A small audio embedding model, trained from scratch.
Model: arch gmlp, norm layernorm, layers 14, width 384.
Training: soap at rate 0.0018, batches of 64.
Data: trained on synthesized solo parts of chorales (CocoChorales), 39062 training examples, 6.6 epochs.
Rows from block 4 of a small audio embedding model, named by matrix and row number. Rows with one number belong to one neuron. Each number is 128 + 32 x the weight over its row's rms, rounded and kept within 0 to 255. All counts start at 0. Numbers have three digits each.
After each neuron's rows are labels from the 100 clips, of 14976, where the neuron reaches its largest size: "lies over" is the class under the peak. Only what is clearly more common there than usual is listed. The data: synthesized solo parts of chorales (CocoChorales). In brackets: how many of the 100.
# u: gMLP up (value half) (model.blocks.4.mixer.u.weight, 576x384), inputs 0-76
# v: gMLP up (gate half) (model.blocks.4.mixer.v.weight, 576x384), inputs 0-76
# out: gMLP down (model.blocks.4.mixer.out.weight, 384x576, transposed), outputs 0-76

u.109:142109167130115150122115110104133126113176173121171135152122140109122138161178104114139127166080165070126112127081097152118154170145102121159141133124143160135048118169087124123123120098150128138067129145163107094098067117158149114
v.109:136153090086120089107106137113145098201162130111143204174169107146109147185149133124131107149134116112099108156224149140109139120101119195164155093083082123169168126158146125093123124194100083139101158202112155124152104169068104138
out.109:121161170095097100144138148108047077145163143080116106154091114167103183187132147117148097069217126095151110108132151134174123133137162200117056143156164173099150152098080128115152124152074109148167161174099156063141136187130133167
lies over: D5 (29)

u.539:146193180144088130127150139066116132133117113143108210132098142155145169093173087191116124146095102093159069161166149066109134123148161073155103186118099154133059135102129163060144130115160105196166158178118101161150143090108087109
v.539:120131135111145122154044074157142152156183114131148230143087106147119158151103150151093058132121127103128166152143116130107168141146120063159131155149150088120146112079112167102157158103215132109145137142134146137094130150134151143
out.539:116129097126130122207094162126134104116156156112148125183151138100128120198128154115155079195127140133051102130147128097149149215116095093090117116109123108048131173089132157159103116173124122078137093139073146136165129104144151111
lies over: C#5 (25)

u.500:057088184128112133118116174059161166125172122111171161090091136092165125113168099155134168111146089092078143142101162086166119102138117117181137125116126179125152130108176120127060155139216127132111116186118167082129158125101097077
v.500:097139177165138143125099127152144106114177166185127143097171067166188131114065137135066190089124104133138127130116085160112176073152090196109151100128146142119125132110177090139157080169142114188135165121155122122139124090115053150
out.500:174142116114138110145112144118106169143105129136124147174125138138026133146112144174143209109147122125136106087094146130071083113140108155103103197137091094136169144127083155170198160161114138120105119140095163119055127137137143194
lies over: G#3 (25)

u.20:134127109110107080125163081134139146167118183157130123118134130192102141156144153138089140112179096151070096118123144174143101111144162111133110100122159111111117133111160108173145053140109177118081117139150124131107165120089127165
v.20:095179122134056110106094141174076103147100118130230109103148162147171081164144141168176132114076115088154207152130139101110121095183123124121126093183142101140082101127089110068122086147126116140111112234152158124131117115156131121
out.20:091102141096155113123114067165141133123242115146177155103167086189126131126119098111123139195109143192180084136139153154110168114090172126046102112204127113080095145109193135186161146104075114073135160107105105087124025176179126101
lies over: A#3 (31)

u.389:157083131117132114117176118135146096118143156045171088133168156095152178185134121159071127159129184132142095075153122132086132104089116089113102150143098159107126123154134116096149132104164116059228178154099116118135176061189090146
v.389:049159070107098120107088110122154079173123183100082163114133131113161123173147168137125142121085207136109160144095121106129136181197097071135171149122093165148047146118087145124113143147148193120151162171138122168118127110115134172
out.389:113195139110103103065123142093114124136187156168134109129088058118118157089115110124141147076130087115140116114099097110111165088101117152061093149139122132116138102026109097167092166139145174096106093143156097097176062133150172161
lies over: F#3 (26)

u.179:044107153082153043142126122079144123093069195129124104142138154202100192161118131095116142115156070128057126092087081099146118144131153167106136127159085141084119131114133093090055148108072120175143126150092186109151115117090152119
v.179:149113117066117090093142122168155136083136116149124169174160086095120137111130134099091120151142131145157125174157166136085177169145141187124088112147110172116138133100114160103143119139144114119138096140127112150185114082081147113
out.179:092095120099123203187063164109111148153155162147129209090155161137146165084151116117128167164111214139168125138098152084157115110124093100096104134122135153158168145195123158156196105118147077181083160129137092126184135173143136214
lies over: G5 (33)

u.512:113177162122133106152113113117116113097185135039121079108155069101114185137097102093163091087064124114126142173146164095103124107110067114103093170147133148156127142142088144117141146116119182106137115109181084163134076141116170064
v.512:131137020108131187148130165132123095088106122161112123197100117129111133111146191109175084094103107105199091184059062168147099151157069179106217142152129136082109168141157108093104141150111115135129128167141138120126141111105079111
out.512:136137151083137071170174169143111055078172092000155175083153123151083150179105112070112156150155127096091079135120125141158160165059153153129168135158127088068096108128124180185129191054108098179136114109154130146134120146130108126
lies over: A4 (28)

u.194:126123127103139160118142083150071159128113167137134062106078081120123058145114162157125159130123125138176167113080116125161121061113136153109103154141126115162117127126090082161091111102112127045135178142186181078098087115118094120
v.194:170114143074129144100137126142125130122143108197154059106083093119134129136173159119101134103188139126113139141149159163143184098128181125127145138090169092159068171128100132165129104128145128114116079096197080136134121205119082088
out.194:116170123141126120170067101098148118141176151113144150108138159120107134094144134155099188137109060079096071099134157100122164154158103112114147170120153067164135166212115168135089093116109110113183121109093169115102140079088143114
lies over: C#5 (27)

u.417:187185126128112140152081206121097115150092183145122142119133111096099095192201103129156080107099073142102058141112118176181057101115120141099110080103135136178143146120125139131137096084143158155138098143084154132137117072077141143
v.417:167087077107097116148041192140076133134150184102131159110168151166159091076148175174153146159093177124098097115086091119076145134167140185153124152131165079125137116153153118171138115184144184178135081135199079170064170107102200092
out.417:114123094187155122176121111134166095156137065148109106093170122121134119121123170194165098155134085106131109150138111093071137112108129154144095173067133129091112166152156130047081146151135131061103111110106096127101139176116149078
lies over: D#4 (26)

u.141:147159170138086147113161129151057124218087140118173092117114122145133085143138137135144080102151137103108091158130164057180086162144055062138155086141163154133094086165142154139068051135106121146112154135108114171111108135156154084
v.141:134142096072202137136140111102137119145154110149154150123113121102111172085114141231128145121148132084069113122130100152137065145081158120104120146181168119133079106185124102107131168146127157160109128138175123118083107116160092131
out.141:157095146090141104172155106149144144194184178143174126119105150115145132085171155123120145098162124152147103137187132090139119092145173161169160131122139094146170146121125185082184144143134180190111082185096157084116109133114141204
lies over: silence (25)

u.496:134199135194139137093110163089106102136111101120131120119123158101126121119112144124138155157149169106210103122057172130160090122159130113176110102150082108096139180201096159125174147129115150128164125079139139128149147116145109108
v.496:107111103181172101107177163200056134122180069096140117138164138150098134094086107123148103076175064132119170083057057160135128125189093136112124103177135181133190176128135170144122088184135110115119102099115091113157076139101129136
out.496:112143118134061082139094112163117139126144165175167123084123138156071131073168093140110118125117065159092069120136118086068144101159150110146118124105165108154120133161202109162139117128117124146118115090142150126139163113105139125
lies over: C4 (46)

u.86:143114156146136154140116109138096127052116121148098063100132169077096149155123118130117120147117161157133135045108079117130125070130137126185157098135093144077119126132127141160129143174174130115097103107112134125138085121098147126
v.86:140102140158154146170161121118104124163147127137103164146126147112059143121102085108119135105135126094138102131117054105099169143086134053142122180115088158045088073111137133103197096167134087071105139098127131140128161102125121128
out.86:133131140146099121138135093079079199143160209161141101151138119120102143137181116108177147141166098122105182138230195146142116117152116149148140145007134119116172098127170128106162099160140131135159084127141151126157151107159140154
lies over: A#4 (42)

u.191:100131092136117218109061148063130155121117131101065117164115129157175069147120115149109074133086101112115144107088106154099065089060070153140198155149120111095102099155143147142162162066145138116097156152163139118099124153053137130
v.191:067142159153184103113068118136127146124135136105072118088120154110185137110143149143146121112120118178101085162104180088148142190096064114157099122152085175068057126100112157146072107074087168168181158140159107102155111157126176066
out.191:113150122090141135121158122105173111160060146125061089142138153150115121106114080124160067105135104162194122099110065124146185156112115105122126117090138112161139123146056123086142143087136119169111149150132152096147095168146073192
lies over: D#4 (38)

u.525:094138098073124195135104147141103077123114111225039146135104130134123159180156148053121076128135202190142131164163203141117194125183190139119132151115115139117179163172141096151094102136104083118084148149106123164131100172113148126
v.525:125196143140187112122110190124143143085127142121112167089145080097146078199046138175085143177138147147158136097146141141112117109156165118187157144201132129114121141198103099088133154173156131172089152118153186151127189100077179179
out.525:152149105136131169069109117167131134114127128179146107104069180186157167100072104107116147071139112123178164096130142100085144154133113082092167121091072130118169100080089106122139079128076154135134111176124124146129056135147117070
lies over: B4 (26)

u.447:132132141145114147129092141126159138156145098163115141115149123157098136052194182211144173246138120162104091103191143127176139167065181153168102128127152148112061133150121119120115104093193150131147155125149161136118137194128164138
v.447:114192147143162098153160095114159109103073124120131110108098081116176152162165153083166130154102113147131143119151142078072144179164153150134159136114126143142107180109160166127127118056133181116113146127167155156191136150110132114
out.447:165134147110137119100095133138139061132138092127132103099044136116143126131131182054088092145113119147169120155160119200089092081084167101106105124156117136127077180073154152173112170074182131147132136129073074135200113091142117053
lies over: C5 (34)

u.289:148117124107101152105130132151117102152154084103126090119126157157112138137092159130194142109123151088195128124080084184163140203146180148118134164090099135128153093128192160175125117087127146091140172156108099136137118113108128115
v.289:093059108116168109096137123115157101081139084147169174090153159107118092122177185099137135073107063090128105146147126047107114080081133120162129075124122076068120144100161148139114139143082117091151089111158156106177097147089116171
out.289:120122108091128141067133138083156114096089109094147186142156093124135122113131079133155181144143174175120102068170098100103195169118115162160156113114169180096112102076108157102146131145159138111181096169126158107101112184113071156
lies over: E4 (25)

u.202:156095092137094120129103197150120161157129151185191104106107121238106163173111144090060128176157117113227084150080105202126143083106149135166096153130107151103097178114147154117126169124163120134171175096130122065065138134189186115
v.202:094137111088092145177193112107183176113083186102129143137063104086124134147093087134164107130135155077189146164183099104128145119083084132132119106185131147135093191146149116162077154082104126103091112121126117083145133135133058127
out.202:136167126148146104092118160147099113172116152196117106153203098074167112082082123168159079119114146104115162140061083115126113111168148083139041101110126133075025177071133135110084166165112073127101084141135119146117152067164162113
lies over: A#4 (31)

u.30:172191071160111189159114149136104127106135107098083120141125138097151124127146149079083112161154168140098120128148155129119141138124023106109135166169171136092151183127119147126092164199132134218076085065204152126067087097131159144
v.30:120100111119184112122119194183122091155102090180145145106164114090135105139127125119176084085146152153149124101100112117119135098119184122161132183161089093165150116121123161106144102118109108117114176140111099116131092039116162100
out.30:114073185123131106091120120144125161104136131177196105156100111107079128157054093189169113138108136200155160148118110103157079160110094089104115125094155128172144118176115115139085137131122136107098149186119152122150098129170193104
lies over: G#5 (25)

u.293:105113239108159131123108131092121157150075152151138119099100141093139098109180140180103156121142050125199094110146132142116062100114121130110124130139088118132132147128142143066144156138106148158128165180164112080116066115134110094
v.293:153091185093120143147161079058118117078167041178209171083106126078124131141201120137122117152153133149108190129109172115136111122078107114111135149125151152172171173051107116140099132082156162096067196147117156152115143115111183160
out.293:118142063138125110116129078095160154075148168115080123104156178129041153163127103187110139149134181168085123143134122090118090122101068085092092089100161124153147061188159114197164114055104126146069164096111136101118143160124205132
lies over: E4 (25)

u.238:136124125151130053089149098115150090147160174099139060162150079080103122175116102133128153133146138149071120147165140147154177065080159111094142103110130113186078151082145152171072055128114092130124111168127106089080158186092104187
v.238:152119174178141115166130122108196164173124076126107109148120113164095163141151075025194206157117140079116165107106126119138160188167119124089120203122086095107150205090150150101117062129087074125123087130120138186084144151089167195
out.238:153114145120083130108111106117120099123081117139123134127123115076154093076089138135150129106152114060157128072144163101120083134138170173177127104093120129104123161137118156150138183109107167117118128106157078127109099163132077130
lies over: B4 (28)

u.528:108118114066130076114093084118134176200166119147135047092142157111143155119147149080145169120114178149170127134093169119172105087127166060136131119114145172123177121195094084138185165161102169072132099131099086165181141149141154116
v.528:166112125120132093097152088221083109116154087111137093078166156155131114095140121140140106126057077184122135117123116120125118128179123113095182098169141200125098135120170109069159159111175097079141120143139137070120151128121144115
out.528:180145113167116160146072132076185182106107083171108097115098071069142147156143143177103072104149103138148062140159071136086109081109084133141115125074006117128141112121168171082138152119148122168078135197089123101084147083143130139
lies over: A#3 (28)

u.390:127125102108158141158119123099128088096129115151096114123172091103155072079105082112131111076164167160119143138149124106086149142114141130132080107112146174129068112104057140129156026136157122094103109129123146085092128116141083165
v.390:147079182127123176112093130141120107196146146079152137152111171136157103150146169139123115116099146083112133183148134127085129126117081099105181122161113113159149131123107115058081170110172196115129042105120117099092110141135131105
out.390:147162171122059141093096182086095138164124173105158155101105150119100120122109079110093153052108045095125134143124090111166132160104120086075209065129077165111120152126106115125138123152112137089142150134123109146108131102077062135
lies over: F4 (36)

u.3:103148117146131123142106125121129115081129120133109150113087133079141140137135056088096166203164168112126120084083168116137130099083157145100063122169154149153159122156146154169057128149079101129115162140193174153158164126162120116
v.3:162113153164113120221128150122115137114123155124070162087124162170084100138108099128106182103101164119105152200138144100131140137132154073106110163133092132102126190193149140138132129091223157168118147053140071096123151128139155136
out.3:166102112179174136101105120141139130116117162208114130135113179201159161182087100189191135075104130074134157168170117150102144149202076137146190092123136144129072136173167119098128067190110138091129054193091072152188114164132121098
lies over: A#4 (32)

u.486:083093068089088048135167144177101140175088112221138089113180090063194087160076164141104081129084113177124138102189151202098071106105142089181166108086151117145142150142102134127097085148150071123135177137123105099128151187193141134
v.486:081107108101142157077169180153118157115132096124099105132114099120177099163147115102055121096153112201144103062158159102123170153133138066149126121122167104122190150198042097124134087118168120139134104081173151169101087122135118173
out.486:151121154146162134154091055131184077156038118040105094120102169088071149134142119176168111118090137092098134164155149135162158158121130099087109085071114097128136085091141086124132160241083113145099105196135194116138140161091084139
lies over: G#4 (31)

u.177:144111144161110144140134146134115159135140193124152140130143173158129159099122152097147206095149130171131107165118097143108143164152145161176102135080105111128131121093110149097108095152123135088086138161114109151138103149161149084
v.177:164076133191160129102156152151130167110093100101161110164157163090155101061099040232103113149117132130115157141153089091113144128128120157114133161087125135116125169072151133120106133188110162073160098130126129129126163107143061069
out.177:155104129125217171123075149145199174080094218112060156077126107137093105199112096114107087121140114098086133132138142107166117133157121124086148144103082068065154117140139168141154128114093132146131094142146122160160148126103120179
lies over: A#3 (53)

u.113:154148164105168162175114117144129137186118125147143179142136070135147158145081146035105085190061121124125191172110130117096177157147167117196120098105121111156167111159122189100116099180125106078094154194093140125162116144190145129
v.113:114161134120124153115124043151127152172123144082113135122134168156154107106132131100088140121082161144197142059161190105077099201137171159132101082171144088162128138141127133107183151177106085113047115127120157092083108127179124055
out.113:137092111125129127123136109135147113110155147144141145131156139123117164166164058140125146113105116106166085084143163122154123159094098151075135120144044123148152139168130147140109117157169131223170143051154118112131158120088080148
lies over: C5 (30)

u.532:068146166137172121132156157121148168151069185170068138109119113096152065137109097162100121148102189118096137095154126110106102148132155092148128104130131120123041076135111109169119138170174089128147103115138085097159150134145158108
v.532:084140111105096186172077135133104122179128132144114070136157142031132120222137230114194147110103138133109111140088181121110126172130160161161130156114130095097153088143066141081122144115187158134148140110129180130146142120151170135
out.532:190112156169138103107113093121090085096134098098151114125137157069100143131137153109215103148106117156180077151124139113118140139121069172161131172068183126111094161092126132096161125123113143151117170135075194138105145081137106113
lies over: D#5 (31)

u.115:121121184104124130058108134148188121144148068092127082115216067069091138146127162092159100177158070165106151086105162118087151094149159175162129171066200080183087145125173132143128117165102118109126173084126143110118116101125089122
v.115:091111165143184080063137091109116096118160156183144107108165145170095085159066135079116163160125168118108140117152152164185082061121065075074164132112179140119180128097164141103145122073139154113134125141161079166094107129095105124
out.115:147119173114086112138129090120118148159158101068116127164114141088169131135196065038090171155151176144118116136146130078153107139102178090145152138147153131118198115136153172164124087159070087170096080143150137154067131134187160120
lies over: C4 (25)

u.230:068091128077115123129123093143072125150112133102097116052068072131165074151118169032076156064065150129149135104107115095138110184098093135134155141115064143091124125193134120097106144103099089110135110112114135138136169126107198147
v.230:115098137067128135160147131127129108121049144099072115135168203139136115146109066152161113148135197130136161096104090118076162168181108092095164085151169182102163115106124138069115143096140103119100100093158100104106091108164104125
out.230:138169129129114154117190072108126123147118136138201162189095116139151185154119139090124188119119155100138125176065144151065157149097162153115146151099092158085145137130116149194161114116164131148138158099122127128101145109112070132
lies over: A4 (32)

u.175:195167124151123204129050146135134106103134129155142104098164107069094173142088093067191182146117138136151089133107135137141148140114078187145143130090193191114155117140160180099158169148152136159135087116079139148104205163136113151
v.175:084067089085154087168087160117160150178153084101135168113110149106145184136145188123133069208076124119103124123153080143125101140121115160180137146110175080097118077134148102143098100110122085133112147092123117129149130110093120190
out.175:099121150138089135098157117082132128146109155152131180146108161172139110094056160168140130135123072109172128148095121102145114127123122166120118106127174175143122186115170075141125148068065158122139165077126146170204192146097134113
lies over: A#3 (33)

u.510:130175127147169127094125148094100104143136114119189113129155119106147183176144120121097144106147092146152120142201111117135146110137224134176109100070107148134150106137114150092105098096086076134144143197089109174106156095140122167
v.510:126082139139112159130097112144065118099069140185173158096167045143062152106090163139130084135070114184131160150065151111137101115142142128168052140105158080110163101141070117109127075087162102140121140160119173147172130157130157128
out.510:097105146168110058102148139182120151094073102169196134133108126118133103164105107122177111118102173147171198088095103169112134119084170121110109112090146156156095139113108112136112136138129131020165154255095149107042200153217113113
lies over: A#3 (25)

u.472:145111122129102111139121161093111147163138162121077167085175126165127148125118149107144068103153152123113166112149146124136071186086144141103093139117164135161115143151185140125124142126139214139105128172162111087081128203098146121
v.472:068164107171129142065124116145088097065164108078124141136091096156101152146121134096165085143127118149094152124185152090136110123204142152162132143119099127116095152153147110140128128142109197153148091124140165145213131161106126086
out.472:159121131102052110132138133147169086133109113139127155106111156102050127149121120150146101156103123149149096122120140145150102103153128162083189120100166121140168083177147179090109133131168100096116125157113100095151082148082173072
lies over: D#4 (26)

u.428:108149194181099106148121138166163190167097112174139090140100075148130175154119171095140127130184110107097095163172204163122085190175139108070132148128123104181098165112083122130108157089077121112119075129140148173179101082177139113
v.428:133147121105112127113147142122105156165129155093197174141139090135118127101113145113074147118189174146103161106164098127165135105155185120136110104153126124097150162180157125071154109131148127099140166121072133195147132102109098117
out.428:162121120132117135129120142131176083129163150108155130139095167130079106173154164123065102167148128150109108127140138151163162053120102119107139124132107157138161100129106091112117083115165151184133081111116171160125099155078107132
lies over: C4 (30)

u.126:099166066165106083106088166150127131135100126123102183119211182135153142124152135038156115123056145099110140160109155120162134103132102169142128056123177166124122178095093170174109073116155053120206124111127117146056128097116102116
v.126:147167153098083100192188124186081174170123136146095127176156203133115109179085164124143140075136119085158123143139147097196090117141083082112074097164099131130109110118106106131141086183086114175106148085158098093161108158171088143
out.126:100103131099173156146136121109123148131168089140202112183149106142124079045103147106111141113179107134103097147093126139111118130102128103158123084112120145150129090200113074182137121120117118141133073136111137087137141115114067189
lies over: C#5 (33)

u.55:181186157125068128143155104123139145098171097145120115113114107162184112114144084119147142094150115161127106119154100107135140099095136107118088183147156106139128117141159107134132169127130160099037232107091140139036119164154137114
v.55:135119126156105118158124088185112111111112166122123140184163135118038135124149172070143135127164125062124079097115120118176125090082130111088163115142128132058153157156137132116153134156155124110082134106141108071113083137133139095
out.55:133132094138169162107116175096137097209113133129128149102157125108142142105154106142153118206145159087123128146152067148105152140114120093156175130180057152140188118156109143111162125200154129141154070127150180084116126151107164126
lies over: D4 (27)

u.237:123144193102133133087120202131125122130161169124119116157179064136142141110170107167102096130075124107129159162117192111071122040092134104097149140116146199183144095106132163067200101124118118073137151136200117099154063139141125150
v.237:136159132160156167124089106125139162107100112100127147135104153137125105098207216113075101107158135113127077112138075173105127092147123169134140109067117177130127134123136128133119105092120088137167131133162116091113123128121141146
out.237:187111081139162146075156131091122078103113104132109081103123127116129104168164152120135082115144096088189110173084116129137174084129090094145158107167103061111096120122147135103108094097154064137114139113104160118075124143128142073
lies over: F4 (29)

u.420:158105101174154113125106175135102138148139145091157139178138135185090049109129136105118084107137142183171091128086160089142132161166129125154146130102141141172104176079152129142109146169091124125036118137137141167112147117136098125
v.420:094118140162147106103121133141057143154104174154126089118144066096114153138076110147120113124093155120128146128087127071115136165100116085083097162090123096154157108160138105186102134138082125144143123118112114074104109098096073198
out.420:067134155136136147152113151134139157059060098120151154117157134140157183111175143133142156085076149131122176094087095076090114014098141161124093183102208112060090196171160110084183154137090126157155125152147147083092131087176203124
lies over: G3 (29)

u.253:158159106160112046180128192091198187083148126156173150138129139104116130163167101066089085171133113078152096100148179148151141105112103111161139063057154076125077151082150149118167135139127101133096131136115068155096088192191129113
v.253:071144127169111111133119163093142151106131130108121061139082141133134167099124093123117093136193151170146136135150095075185157162190118138071087099184122141145115129177161208133114134137069059110098156162117159153126114154086095155
out.253:093144172071067190117101105136128109087129149117134119222082154092130182099111174131182119071146115185119131121126174173160122101119099125058132162147151111101176152089108121149134111121127112160134133156122104155183143136149152126
lies over: D#4 (34)

u.224:146115112096140185122099101142124089069122156117101104144153063147110132169126126109108105051120132114146114171149160088115152145155142100126137162178116112128153089153136079099169120145141126141135174110111130196142108193168122189
v.224:146112168066093091135086097099120126139121171121155054142138099100086160120136130184123139120064077148133104107122121090178163127107107131107106142162110134109120055190169142130128117177092099125104119142119133176159113089089071142
out.224:125210092127144147166114104107122141148137128102153129098139165116109120133084109085092194150122122160163099171117124114129116121186137088148090127144130187163137084160111170106129122095140048106097103139152132099117172137108061104
lies over: D#5 (40)

u.330:152108138104098103112119074124064155108119101154131145119180132147122206102189064098155163123170101117088154105134092150073178164099199103120099139172195137151175132178099191118185096144093114091105103136155108159150153067122138072
v.330:104092138099073130153164177156140156141128147169182119102161178083136113137171104095125047157176124113106139152132117129178142110091192136095134146118110178137123162158170072141125152154191128163153163176142113114137106084175130158
out.330:122112111157127113141140072202134146085107210139080149054161090152149132141113121105113172070148153138111057178004094123117166088113162181142156117158161141134060117145095129118097080113182119099083090140103153078107076128065166114
lies over: A3 (26)

u.331:151149071070079124111078109099130170100105161184170135101084090140128118138124098188156143104158143147073151173154129123104152160101048132107128137133140141117088085110098140098142118136068158078090173086137126111184136144146094133
v.331:125061121108089123140096071062128090147171062143143144163108084142117141168115083156127160112185122105124131106090127114173127171097124108214124102110145138121117082154105078103156082088160155133130114095179062147109153175113114134
out.331:103080135169124173188165091166147160128077112124168120162187181116147146118127145169161095109105109101159133101078125118123134135185130160112171177100184060184126192232094154160176142098150086070129154139154184147124102168071139109
lies over: G#4 (27)

u.295:164082115197148136149140161122143144083085112103163151122173087105106146170108109110113110173089190200143116116140189085107144201086142125161110057151080115116138137211110070114090103103198113064114135070133130124128172122108095168
v.295:081094118126105166134162140142105064122152126150154174138129134109123116128059115071131157131145116068127088111105114093135130146109171158106147126204106075079114126159061147155202110144140124099158151102184106075119121183109165128
out.295:093142125132153172107150116087164119114161174156101158130087166166159143031140121087095131123103040123222156080122093119069078130088145176110125104077128160095076114111150159163135177135122166145164115150158138092148137103177103162
lies over: B3 (28)

u.321:152153099088161108069105151060178131118103109123227116105066153136176167156166092110135135173142134103096110169130169143137160137121116151128066161112168134158119158107140136132177166120113126144136139167124147086075141128115139144
v.321:095126116106117075166106130101125119141117168139114113116079122115125076216071117175056123156135161190106130134125115166112098127134141046155129136173096174101190195121179100061154128099163130117134103181134113143141142148132114114
out.321:115143161169118102142085068080094162147154065138095111196121191121121141151130079158103144089132113131153098052174185122143109090109069076149112141168090140145141107185074112090118128121121102123135126112113114116138160114065185210
lies over: D#5 (29)

u.281:141138113124101125095105165149076172115176161153154098142128162149171118176038132108126167120107202120094152162113121117099131160099124109156122182082114081161113122174123133118163101126081030132176142146148159146143187095109150135
v.281:182187089116164133124130162075187094100160142128121131159175175152075167164099156122163074125129151160121138111086119118124123100086169154169122094133139115103136114138121102139126141091136150127148156112053119113137135123120182151
out.281:112155153181116183146056136116111147124116034094118157130155151171119157156153139117062126137117164161188088158097221123113138099145144125155175109120094145074181161142144085129133132098131108165151055065118137155180124128068188132
lies over: A#4 (25)

u.361:161103117141139142078098141093134167172140157114088158137124164119106195106146103136108121157101159133141085103117183079113132187108058147144087217157102112175143187095140128173107089084188169087152089089124064134150116146146142062
v.361:156180129159113122133115073098122117154094095088150138113149157192104078156180094136149196165106164173145066132150148117096152109134171076178106173088089128116117109089126151035119065100137111101103146131140150105064074109138137121
out.361:075067169144095091140105157105174103133185123131160173125103132077083159119138139104186141121097146129124141156125105108099133103098152140119160091128139122115096119149144151102129077170128094130089136127081158127148101087200155115
lies over: F#4 (33)

u.276:170147126120182076118132151114144097052166160038186171130234123175117150065113145156118096109168066147148087127135150116115169126114110131177134190118185150180151116126065097115153184192172091107148123091119161164167140113128109080
v.276:118124147177189126080113103104101080130158081168186132127142109147100092090127146098117141072179123144140114067139161162170090098154145106164121088098167124125128115106145116073181097121208149110128136143061149133122138149092074157
out.276:133170094151095133064118106110132114132218128186136174187103106140124088120154107125117177131104168086196146096145143113080101120105163106159101119106139112142107121175168144148208121189138128103099098171185125063124125095165141146
lies over: silence (35)

u.514:134107186141148102108100091128106161106112156142115157167233098087146183096155142141066100129119113161077121080141184142121127070170147104135165165123219116122129099128156158148093107146073124122123180097121089176053109134130136098
v.514:150146132127079160081169106133133074093173115135220204098143070090144117142138144080117157149078072121116126180139147172130047114122079126112130129145077182208115169062153110111163172182129171161097158183147170160128158099098139141
out.514:135192123126077111109164156134110162131159120147077139094100138111095129135136164055127096179123153196165133206112126130158115125113160142122052108137059097040148159126112094131138158145172137115092086087079153100119160086178161159
lies over: F#4 (29)